Weights of a small masked image model: activation swiglu, batches of 64.
Rows from block 4 of a small masked image model, named by matrix and row number. Rows with one number within an expert belong to one neuron, the router's apart. Each number is 128 + 24 x the weight over its row's rms, rounded and kept within 0 to 255. All counts start at 0. Numbers have three digits each.
After each expert's rows are labels from the 100 images, of 14976, where the router gives the expert most weight on average: "colour at peak" is the nearest of a few named colours to the mean colour under the peak. Only what is clearly more common there than usual is listed. The data: photos of plants and fungi (iNaturalist).
# router: router (model.blocks.4.mlp.router.weight, 32x96), inputs 0-95
# gate: expert gate (model.blocks.4.mlp.gate, 32x48x96), inputs 0-95
# up: expert up (model.blocks.4.mlp.up, 32x48x96), inputs 0-95
# down: expert down (model.blocks.4.mlp.down, 32x96x48, transposed), outputs 0-95

# expert 14
router.14:162127122119134166133096117103097158133129098130129153156147128103157088188105097168145121168140101124141142160130182137110117141116140144151140135116131157099100142132153111120143169109136114081094136152158127121118114160113135168128087130136193122133090101144112102133125117149077145142
gate.7:127150099124137123141113135148158137151159098117140130136123172105122131138104164103111146154101108094126122126103139097093121197135162129132142082085105151139095133152100152119152141144117076141157165114121166130137134136135114096112136146131122142177110164092096144112154177089102140111
up.7:168137109131144104133121113092128157181153094168174134138118154124120122103093149134133130162128115109088084094103155092117164158150122123122139110106113190140116110178120154121138118145117099101136166123127141132124124145121117094104122171115115166168098126102097131091123123116097158132
down.7:150155158137185123102134098141141124119125100106098166113147120096166144133095154134139110146121107123107170115106166088168128160126121107110126077106085137103119113174140155095158120152109126142096112129124128183143113150148134111155173090087108109122159117130111103131121099154126120139
gate.8:134119140138095164134172114139180080115147104087086132132103065125142087110102162164085157119149137130140133135134161100130145153127107139109120116164126086134179160117124103124097127133124124147134123107110135123158120094147155146136135083120076116128135163145160124128131153094137124142
up.8:144120122143102161143174115136160098096145110102081122133107086130120095106095171154090160121144120114133135153134161112122107152117136135109103130174127072134175164118127116115113118135118121144155124109106131132174110098162152152149145082136063104131143168125140136140137147095137114126
down.8:094098132112151111133109146137134148126120134110131117106061141072108126126100138141134105136142123113148134123139125127070103155092154143115138147072169126112114108108119116158133118126177168138133109145142134166126145116143131167130116088154136174139191108133136132163162105169144165125
colour at peak: brown

# expert 19
router.19:153123143109156167104103110097104153120120125147135163123132142111132085171113115184161123167148137136121182155133135135106109128108127117132112140093126124106125112148146105133152172095125140075122125165160137134125134160108141172097086096104187122111112127144117125117124096163080129147
gate.2:118113162118120173142147130158113105117155172146107098141071103133128133148140129161092155141161178150158143150105140145106124101125112127126087118105149129148182115084127145127131115156094160109100169145105091120124156122121133159135114151148099141059129127146135135141124144106159104109
up.2:129146111138134088126117148106130134124111131086159125117164160140121146102125099112144100088097097105106132086145136130145134147106154132124187125150110144110064132140141131126120161078195106166177090121134162122143119108140113082132130126135157129180137126123112109106125125138096147150
down.2:074124147126068081140132147140118119108169099135138126158155134115133130122110146101161145121122138106136137177126108162125119160128145110088135144112153130132121142134108151172164092104133109152130119171165148132121088089095132116142139133122150094175133089116150135194120113154149120110
gate.3:111113116148122152101145136125138143126122104171165128115137111098155121109183099161123115102142118133109100120095130104122164100122142124142162144095125139087115117098157144106149107124147115165107147094138082138136103138149110138137137140148147181178189116178095167114121164106162127129
up.3:133098132147115158114130141094152113124127116178173105110132134090167126125192108150106114094172123131118114113116150100124148104125149118124161120097126140100107108090152138117149091108150118174093146112126102133130118155150102128148121152118148173154179109157080164117122174114146131122
down.3:112102118120130129146140184136141118171162145136095112096125136119138126114107180164090118130134109192142100074137079118178136171099102130150105133099148131109129096130125116111181109107112154137139125133134125138140123146149154099161122181131151122132133139094155111096130142128160153131
colour at peak: green

# expert 6
router.6:122123141102173141131115137122108181110111127157125169119132153106127107175094148158165129178136109122097163141120110144068096142123143107154124126127137125104088079131159118145127155130146121108128140123163153135115148108107148143134054122136180110105108119125125123148130124156073129127
gate.7:144150072124159142102127126124104145109117155133129119136141109139135128127133046139120080106105109101116135081155156113116170135135133129117144131150115149142133135133144168117121156120137111120114148115170144148108101119148090136186161108153128191120183129142149144133079136139119141089
up.7:140108169124084155148114125098149112137127108094106143120126142129120083096123175135154181128106151137163096165123118158133103130143154128118158156120135133111095133108134091124139090111106128129152135115063110112136156145143174096066118155129133085137084124123107117127155139110117109164
down.7:117169106108131117081128090116140140136173130140103096138143130069137133153126135126147138156121146091170115140118108156087143154107101167132149110097104148107124121129149135174101091141171110115124120114173131139134155115148130169136125150171120129078101118142159112160097095146124166116
gate.8:123158163139157118088119092098157161150128105110147099098188130141103077101138112109120112156097108123132105164136108146111201123128080122114169117102143165101147113144157119126121118139145122126127137143071104116104107131117093155155161153156098115128139129133107116135104131134114117106
up.8:120107077123119145163148147137117116104128131121132136153099132121147151143132163141118162108166122112134131093121140082159080150113191138156098152143112118133073152146121147112169108146104108171142135116153154149152119132154169084121097128119153119136077152112137135097147139119178148121
down.8:120149114093149159123085177115124129129116087126129124133136094098089101135149123149100069096131132165147116091126132150166138092098071109184146099118142165112146111108136112109149123130139128100118163097138106174116142143152105165159136142120155128126141138140109127160149092138108148117
colour at peak: grey

# expert 17
router.17:149128138120133169125107101106079164109137095133136156130153137116116056166091112162138116168129125125123170158124134149115124120116128127152118148122131158079109112136147108127150159119143129081130135160149130129124088158132149179119081093107175123112090116108109143132130111158088119144
gate.2:141134155131171126104125144107160130132164131127139123121130126133089141129176164140146117107086156118190094106153120072130119106131115115106091165136100134151121121187136129097154120141082134117112133101167097157132147158089101126142127123125118094119107136131113144118145129090185155099
up.2:100091111119133056108133136167125161164115148126130135150117156146123147140109132126124118134109103123060136152137125134118122157099168127151147164110144116102165131124129155152113148124128147159146133185144152121118134094169085203130095110117130107113115133109088122143127108147151107148
down.2:136126101118165116128100112133121107128146166137129116103077159154159143119122115148133100127155141143100132133124115075141127114131117132140111097144083139090123135177130131155178157155166111125178154143142114158108095164128119144124134096136156154099129141157116177112168110115165069133
gate.3:160149156150098131138135101150105117087120143115152156150168120146135135067136147139098118109093134140128065137155143138174165124132088129078130118158114143178146130150167130111110146128084127122122140098125100132170137120138078101140156125145097084102123157115143112128150137111130119140
up.3:105116117110098116113132179123167102162144114129126093122090125114119089135126097153159156180126106109178152101124153129132083128089111121153097068137143126111143141070077125125116132102143149155100106122134106134145103111162154130144150142098121121128097161122114133117101142156092140130
down.3:131119149128169138173173120130122114130140142114094131055144114092133130136071154116138134127129177127147087126148079134131137126132101089093151127129108118136138155102140137173120115098117105113136138101153149162125117121130124130136092149157130171098127132098130165141109116069123180126
colour at peak: green

# expert 21
router.21:137114121103152154152134127102119172120105102127127145128133134136139088172125073161122142159143108117130171167126150151093094124137175122153129127124149146093118103118146113124157168107140123083114153151161128144090112152102143167126065132094192127119114141138097128132118101153104119124
gate.2:112113130112131147097113080109110124109121111125129117122126139114111102079108111088099129138120127122163107179114130110199119089112107132108077155143111133115147144166094121119154091160105167092137099117121122134137097177131136117142186097117138125184109119145133139119124088149121133127
up.2:094119104125157092113127133141150116149087137147188144103109077165113144129146095150080100140176129125109151109140136117122092122109133163155120126129134156100156125147102118166113118142132149126116124133123123122082106110170081153170106147097148180103097178138118141127120105136125125116
down.2:141120116144066130115114100115124134119099107116133147131089170106104120126090096154108150138103155135182101149100135148186118108120138151138117136161137136138126142089131152112159150102101141123129179094119126114138108106117132119128121122136169159156137141083117113154142195088082121139
gate.3:082138149139113135133096172087141125101124069127082128125142103118119124095130160118124129164117158119150112098092105147147129117162087114182154097153141128143136146113100081139158142109130127103131139133149124110146119087126078130088115109112087129105066145112140109117156145125139133148
up.3:115124188144139122131137089088110113124117153129153126122126126105149071112151096076123162094126111106140191150190105119117143110162096117121133122139153135120074141142135070140156125099122157132130149129102120128137130094102120130128150116126114126158114158128144149122144114153071153124
down.3:088132110110092159143159132134118132144136146169135131113142103169118131125065185138143135134115088085177140121128161144169121108137125144141099124095132112128132175107133134098137113133145085126124124127150108170125108141107138134138150116133163102093187109141134081161117096088132108124
colour at peak: brown

# expert 7
router.7:156143117132142167105106118134080176115091117141138166129129120139121090174106128164126098159167113111105176145134163136120121142101113153138136113120137134128086115114140109111137177105133129070133142160144163132135102138113131174124077095105174125133125141150150128114096127142076128122
gate.7:167183124122139136088125107094110114116153096125130096131142147136135139101109140093114102179145113124171108118088148121125131106075104135126154104146106114090094092122129115120160156131176117143142112139092098130110101159174126116169133092139107111132159161117101110138146109160131142091
up.7:141179092143134142168111122090125143115102148126124147153104139128129119164120130127144116093104126112095089091143128136147116154157147116089111116103117172142104147144135164124121183158081113124132168160139142141153151136135136135103149149143116053150089155088110110125118133107085120138
down.7:124151117114159060141142122107140134149124088081089117139111108092129089123085125145132125132117097103116143128120147137097135137115147123118141176116126142138112107193136116119103087101111147118103135113123115175117119167172110136147077123111136186145158121124132079166132141149142129134
gate.8:111131120149125086137134140084133099156094136116143100125094150109139187133091162165145141109092092118095166165131151124140108140098106139167130124151125140138141149144121139136081115132125136153122108099209123111131135120157116124154125147135123126148108129083161085105120143154158128088
up.8:122129127143127116142165148076103113141108154102131117126085145119124181130136168154157134109073091133143134133151159120156112139069156125150121126161130112138138139131112122141086142083097153148092093121194119130131167123114115140162130127125098091131121121122144076096124134156153134114
down.8:158130106132120121138140136111125133117167126085093154163102145044123129128123165121108136119147077125113145098127095115152115217126136078120130128109151142163122112131130115137138109136146123141135090148128137132139129117161155165147106111094083103141122123095133114090132147157130162126
colour at peak: black

# expert 30
router.30:166114136118177163111102119087120171123126100143135137142151158097126090185099124173133119171143131118115168159128142114112117133089126125132126118104139124107096105153142104128149154138166135105133132138134112145139109148106154158113059098122185135123104108109115123119112117153070135141
gate.2:144108138149110110152099160138141063132146158130103104154141111126123120106142107112055114102184119132159132160156145137178098146137134121118117123151140101128132101102102117136110146101074163141164117134113097139092164109121125138144148129170095109137161152118116129133145099164103119146
up.2:108080100130112115143119139145132102137131198119116113134103099129147134154154132100109150114176128117187129124144100141160082129083157129133124155149129101097094132104067148136087115114134154149155099129120120095102129112147119131169121135140130086101163153143141158145133129115161115158
down.2:157168135143117115151139109112126124160128155047082152139116115109138129126129154147154154129138132165099160089122171124164103142128156133125114114150119148136124106159142133102173133158073132159147142132099108176139127145127137147153122141090138128120093148119101073141122172130112099121
gate.3:062145126152126097127147139128119150121142133139123156116133163129099129137067147091159130131117118108146156097142132140154097159143104105101120151142108103100131134126104155141111095136102122185162117113135161112076138126185105166124157156146141177147149143125131131165118133103079127139
up.3:092137151135161129094134080091095170127150112105094109092164101123150106146092156137134134115122140162115176079158138138126142101125090123114101093149131173135154099164129137153134094133118154117105116132130123119142083137124102093123109166100100162125105141095159121146103114141126157115
down.3:115146113136107169122112127151143129125129130117123145174110143154089122126089151104132173110129170136125083099104126168117109074116073122118115098136161098120135114071138105122083144116081108114145133117115127164132146134142143109129185104124114111142117160135132149129145148088114074116
colour at peak: brown

# expert 16
router.16:101092135142135148125111120121118151129128151146129151075129164113108161136124135099145099157106106155116145106111089126127143135162107140120137134093105158117105116094084140149144087133115151147141139095145123042132140131102125118130160146123045135175135110118158157120147138107099121129
gate.5:148175179128112091136138115159100134054122114163126142124115121134125134093113144135090128153169125092120148156110122131108077127118167133154158134140143117108118125156100134117157137135100080168114124116083139151162085133162102088149110113119133109138147156107091129156159131132121118131
up.5:152094112129161142125117113169091078127125166127181110125136110121153158154149102126109096104148137173110139106187122093110158086117133134168103139126131145157094115122130154152109131093120156136090107142135140124128155118111122090123105147134123170109137181176163118127104101127135129117
down.5:113135124157108183128132107119125115115159123116127123131115107129132116124126117134160131133102127134135132141124096130162125144139096084070111083097086121160131122115134138101123123097184117092143064081141152144127183130114145154171182126120091146135147133132168114149111091100114135151
gate.6:109112124120186145091120113129164117158178126142009120148147131139119112161104115098131101110098108139144110102134129101124156127146085116100114136129131153151143147153147136159108124152112154100144133106165137122146133131141150128157143131146129138118104133155146145124090090119113159123
up.6:149076156138113114160136156130130102099122134143150085119110093139123154127136101168110170113164115141094155160166155107110085128111158143156122140165127072135148114112106141123138153086180130146099120171101139126117130142108127120152098123124117133104147094111136093107135141153173140096
down.6:153133076144165102123096125134108137125141150089104124107097109081150194125151103154132127127147135120124141136131155140107081127138156093121125173166137126137116114153131098131168147127062139135128163125131082192124141122110113171102086128137128133117124142118092127100115150116145131126
colour at peak: grey

# expert 26
router.26:161137134114115157136113155119102165102097102129136152124141129115167062161100131168130136161135095141122163147128127144113117134139123138152134110119148171102110118127141116120155165110139128072111118144145151131120106150121139187104076126111189116103060104127146119113112130163111127136
gate.2:116108166132136164126176096089121110102148122164169109123169163144094152102146096139155159133076142133140091100132115127148142127145092153172138138148097129119122108102145159110133129155121140150147136095175115104151100144139141119143170100149124134116134097136150159117106157094100120085
up.2:131136090127101096116147174125125093169108092074111138157110136112120104156086121121127084146112120110102129174119166113110110153142143111154091111107151125140119164100157117114137123121163127176113138130162168164106129104118154154110081156120090114134113153124127154151138128149162118159
down.2:141176186125120141087129118157131140108084137146107128077179090125171101127110128144128138109163161144106141115148106135086115102170103164148126084141133145100128124127128125118128142107144116113104121114094152114120126131170128135111086150164122139123130133076130120176141093100114095118
gate.3:073189089143126084119124109098105088119126103117132115143120122129137105114127166135123152145101109132138105184131129124141107154077093141158121113158111107144094163159102154117112108130136116130099123107153131148108116140117139119124164184162080157132185151119111124119095122122144127123
up.3:048164076137149103122105085112110094147120105119115146130118156141126086123093136106140164158089137133110114163152087133140092136124113137154111127141143124121111165144152129111147120169147125124123128104171127135127097134126172164122197114126088136117156115136108127096110130117139107123
down.3:136089113101172155170144193124134121104111145092125112140139138132120132125147090121121129122139100135070169134112133105133159192114123119126071130117147120157133097097126121107119130095126182158113114122150099156123149143140104097126123135142097101070133088122120114109103141109129147112
colour at peak: grey

# expert 29
router.29:155128135117150165116110136072119172085124100114128164108119143105121078181136126158148103166152117133119187161128130132100119126105126132135121129097132139101138116137123101150143176114154141108102135137128142127125101133132156201135080103111185132105117139136115125142114122144087132153
gate.5:137144160138130150137133093121096159064113154110118108124114164127121105113154132108146147109103155111115084133103122124155148117114169122091142163094136114168150165136085152116148122187098143152121101143085088117114116150121117099164147165148101144136087137140115102112115145113164146134
up.5:136150126140102130152118166143173133103115138161116158123119139128130135098169088136113130100125158103153077099128096163150103150174100139114156132106128158126112128105149106130136131162132120136126127101143105113126101121153104154060138151131141117171118130139120190124126173097113120190
down.5:126173139152065120125083120101132125139154119111149142125139136155137130115133141094135115120100144127135099138130135148145130092141127151084168146116132150121122156162131081180142109138125103111142122146124144140124140151102114083137151106095132111161118117036139145185140091134149103111
gate.6:139079137141097131154138151144168122099141130066158103153149109120120107116141181136098157107165124128175125095167134111144136159118122120102136143146128087153097102096129136106116151113172110151170111146127123121129131111144118106137144141145095055127125127108163148105160162113122116142
up.6:177125133137120058122098120093130144135146122103102148150151069128107149116159137133160108114136162135178158189114132127125098128116143125117121129142116154107115108163111142112109157090111133117097161155171117147131089094114095093123120158132139119112154140118112128123124098114096106176
down.6:113066127157159123148112161172127135130091151111121154127155142124134140120084120151130145126164119132143133135117134103163140144141132131118137125166122130135132174067119148104104121074149132185121137128123140165118147122076141107075131129119128144129151120070130132138161186140099113143
colour at peak: brown

# expert 24
router.24:137145092095143112106095139121160087117118111115167127153113137149137107126145150133130139162131099122111123050144110102112119145113151165138141128139141116139134139156126139137116109143132109139128139121130146131155130125142134169149138137116000132094129163128117140125105125137161114118
gate.2:154112115143109113133139109103132166159139101166126139131070101105126119103125089127120140171161155134146108116136160119137151117111117098098108117108103124122107092123066123121140129129104145137162172146079099151164130128135117107128108120115128136152153150138073174122185150129081130152
up.2:119131146126161112123110149186141101114128153071121116117170155115138165178111152149144117097099122139159148135146118097129094149129128143163131104130149113136170127152147142147109143137133131149088070114163169106106156115107113139116098121113158113125078124099175095093096128123142137118
down.2:144102123151148135142150128103115138174121138150162129140108104172118120140107090139161139104142132072113104117130090164058151130143112153154095138136139137097140085112145156150105115126123193110155086172084137111084119134137134107107094136116115116099120139107137133091133121139126137133
gate.3:168133131126132143081089155109132152104077136118154124115145088113105133121153105141141107154130128140177072112146140140153135115155116139098154130138098128136128189121149137130155140072113109135116154144116096165097119152185099113112129135139151081122102136122091125164124103140162140114
up.3:086130116112128093118124142143151112162166129105113152133099167148121116158138138147143147140108128113093147154188170111119063164129143111145094113140133086151150075130129119143077132104126138185118128152118138124093133095121152157112090131101116135104133178141124128136138159104114127117
down.3:145102104128121134120146134135127127160100137103145122098059151111171137143160142192119145131154105141123160144119144051154085160129152120136110148133131132131121147127135131112117134148119121178115130109151163146144157141110152168131121110150082154111119143130155132108130140137204111119
colour at peak: grey

# expert 28
router.28:140135132103150145121104096092086176137112149140129155128127148095160119169098122184147098179143132138109145143130160153116116114113148138148134124110144142104086136150164104123132157115122126086103129154156118142099123147116102185101098130099188123121099122120102108106136124156082114153
gate.5:092161176133115131129108145118154161104120101144119097127159102124112119128082175163134135113095133105113188157102102160102139106121142126162168114108128186124135136130111142136149136127134118116125161138135082128174085118147090104114096148156094144103095133116138096152135115154146125111
up.5:117175145120143100127130126094110139111111096111117123138171165146137130101088173076126146158175120155104091108102124152132152106128155138101173135142125147132100117151123116144137119127160105087154107133157126130131106117134137092115141086126138144097095062108125166122132134157104135177
down.5:108145120142122153085122111138119120158209133123123095101157115144089110125128135146147116137146064133113148093129180122132147148096145082158149127116138135131112089129126150114103129121125110128119105132129099131132102178132152088141133133148128062139119104117147122133154072168147152118
gate.6:178143100129143116148151100129149162107165112111094134119125134103115119129119151140144118099126174158140098158162140100150134146115126120150120145128121147172134102163093119126104137136096131112113120153128179111090156148078152132101153165153085134161102142129139051113132128100112159135
up.6:079082134122142142127156139142137130103137108066122131142170145099108116152128148163125129120069153131139085184177122094138132180135140147097132122128135140168172136129128135097145126105125129162099109139127130137107118126096098120147133136124138139140128100116131104161109174071115136100
down.6:113106136145125110128147121094132132138187127093085077115167132093122129128114149175137108124130102164136134150123132135206115113118122100141147146144138127151124134081133109135136135140160144137108117151135122067135109095111071140135147148110123117166055125133127149103127134151155114138
colour at peak: brown

# expert 27
router.27:168149133127143165147106120112098163111111107093136142120135133106142093178089128148135138172137116114154174157114146138114100136132159128138113117111153110101092099142133103130143176116157134081128116165155141136111118156116146153116070109120184115135069107134143118111125103155092138134
gate.0:151151100140100123122162143095134055109153160101132107132078105126108109147100147127104076090143101122162159114144152111194122161119132132150105114139137100115145131138153090137132146119145126147171114141162150110137117137126138126135105103139114076130149162106136183121141119123124147104
up.0:153111178120125185137126132163123193094114162129108142136148167119115159104126103146137151144097157121114111133104126139094157095132104128161149112092138150139121127094124160113161116123100153127101170119092110131115160119094099113108133160168134129146138130158142059115126130136146096129
down.0:109137130108146132152165184153117141133133134163127133157135102102122126139121109117139076131141069118136142119127098079134097106121140125154124147097154117135105158138113090073127155123123125162148179113112142153131108146142143115142125126151160113132195108111155123116184187140132115146
gate.1:091150073123119117110135165064172134169139084138128124137109084106158092154065110170104089130143104118141104126128129126132127156127138112174104113122132148103128122107119137139129119113125127169116165135109178119166120121149132129139070149127143117118137163129145153098122150141136143117
up.1:153128189128138134119094109180080133094139185141127158116159166138109176094181128098148127102084162136114119105142128136133130100142110135105129149142116155138102122150175125124127145105125133101099122118151067113080125157130110122081140136125119143126140105156128136146122122109148129110
down.1:111160108112082090127137144126130136160107131114137153127125109094110134131138187148139096128152133136138128136123099108150098093143157139185176163103134133131104148169111127151125149111161110122117135117136148139118087161112115165170151108171113106139142104093160089106145148076165117119
colour at peak: green

# expert 18
router.18:150117127118149159121109125112086162115113102134135167119139155116115088181100134178145108176132126146111177137106127131106127113143133131183121138117135147096110118124129096150146168112141122092095136133139139106127131107089150157123080109117189138108092118117120132128151110159065123133
gate.2:148146146141120125104139132141144097135141109109116121143090130136133136096203096150126167115115102140146116127122176127140100103098067116132093130198124098147182107148136123127099131122109150120117091085119102128159138132154154143190117136122124132108114124148169122138099120160133133126
up.2:187109147121117132148169130150167140137129093113118132118115104128108130092135157143122122141121152143111105118113153129122195106098146133117118094113137152134185119104140128124158133118177119108124160124166151139173130108107142088138139081105130106144057130103129140098129129125188120142
down.2:154126114125202132151129155108124125168090111179143123129138123101107123133104070136148088133111141141154091112115125116149148099174123105110151120125115145113140135149146110091148130151114128109137145119102126220129139151117131094113108106116124126129147080089118104098153127103122108119
gate.3:144132128150115193126138136147148084107097120114118093125107094093154130154196143167124115116143134122121110164088150121130163137101158145119152092108118126145139148108135124133122131096198109144122098098117139121153128117138127092070118149131121180154144148134127167126113154103152130137
up.3:122147112121116128144141110096137117128121167146106080134119178113154109138150098126085087137171143123157108135160172141156122129121166137145164142136127144153069139104121136127112117126166111155150074108116178106105135118154100132113104176113134164110149153125090152118115151112099138103
down.3:122120118110108137118115146153135129136148148126134096160107147195164168121091130134134089126124124154085130077109142141106119128141156173139131141132139132083131058141126124101112095133087144105161126116155132105115169143096072148174129150129122131084155148137140143157103119126118144116
colour at peak: pink

# expert 9
router.9:108141115111124092132169151120127169121133084114101148139127133124116145091165134116112153118096142122133102087144173142128135128101129116150126146137130148132132149106117094129146107110114107169108138142132122147135120103133125115162153101111002124169124128120104127128147153161156123159
gate.2:104115139098120149102090155123146074148127122106124139140137123122104094160154120110112099132152108172150109102136118130123171149158091141118130114081120122142170132071130121169110148129140169118132101157102121119113163122172180157088120133155122107111096127128159175114122106142099148137
up.2:180160154133128141108121124124143119124096119073156122120100178092092106134185150085101118110118131154128104049127162135141125088102112113148111136114133118134139118113111111145127133126147167137096095144092154108150160139105158138168138131128123126150095160135129176126147126131140136143
down.2:162134111138059102143150119133135127148124145149176153127122113114100139122102167113134153128104168125141123090132144181153128132107121131164123061090160131138122121124140131124062126129107133104152120122167144097119114074116108137134128114146082121127135150143165135183150110135108114141
gate.3:173137111111153158129127160112109118135134130092120134132168141113129093136136124167101119105067128140097108068113135107120160125124113142101138141118128137115112090147162165119135171073153096139154152112093140129151143160078140123122123094177129145140190111152144120152106139110135128129
up.3:181085135132137133146142154116130138127114129108120147123144146123117093116133118138075147099094151137081109083156133122153112116114089135138093157133125119131143089141115164114128128101140136162153153114069120128136130134066131107149152094145140147166190142151112173156121150093145117131
down.3:106133128123127128084105173139124104168142093120142097102130141110113107118109130133124091144107136155140102121123115118144124140131105136171139155133147131119157151143126162179143121123144153124128124111097184122133146140136194110135094120187174128142126127121179140071093106108183118143
colour at peak: grey

# expert 15
router.15:126101133141113109157137138142101182103095092151108159129134105142149138092106097154136150136160103114114105111163121133115141099163126111100150147158133141130140157138148140129171124151100097125129117099147117135099098118177112125090151131117034121109128095147104084131136152153109108115
gate.2:114089163126133111112084127131170097212122154136118119114146101137146162143111176152137144140150157154120102152109136135108113114139101145110112110115118145118147138147167151142100096113158146107123130132159114142058149113137106102095148141112118133072103105098131105135120094128113124161
up.2:119079145141108097145150137123107153150133144142108144114153084164138169103120136171124164110163146134127102167149127135125132112112120135107155175157121149137143140144169117108138103114117109131165164118134078152142094102133092083082165153116150129104125091131118112119163159087104111141
down.2:126134127147160123171106146131133115109145102105106129090080157085152140123133123190109133111146147116115135129128189168138106158087161099137114099137129115126122156109116111168111124109142142099086056144132119147116141112129093136123133107110079133174116144133080134114136115130134153137
gate.3:111132125118143141128090159152149100152115169102148135128138127125106109161147145091138110122098147128130118157095117129129155159139120135101129133063142087124120146115140135152079146143099132099137093130160146098126201130069150162129154124148075095109085122132136132137138097103139126153
up.3:142067179131135085129127121155112139120133119121053167131116168141107068129113112120122101165130129123077153171120087151127126124163100128115117152098158123110162132098107142135105115122102168136132106121081148143121151083114154141128137122126132157141136135122120118131124125166106140160
down.3:081155110099163127129127116106144133127188146114127101185113155144171132142135106143167153142116135099133121177123144113074107137178117176139114119157109148141134131157125132153149143135109082090114110148112131065120151149099120133113117111120130119070112120117137113127128130113147159114
colour at peak: grey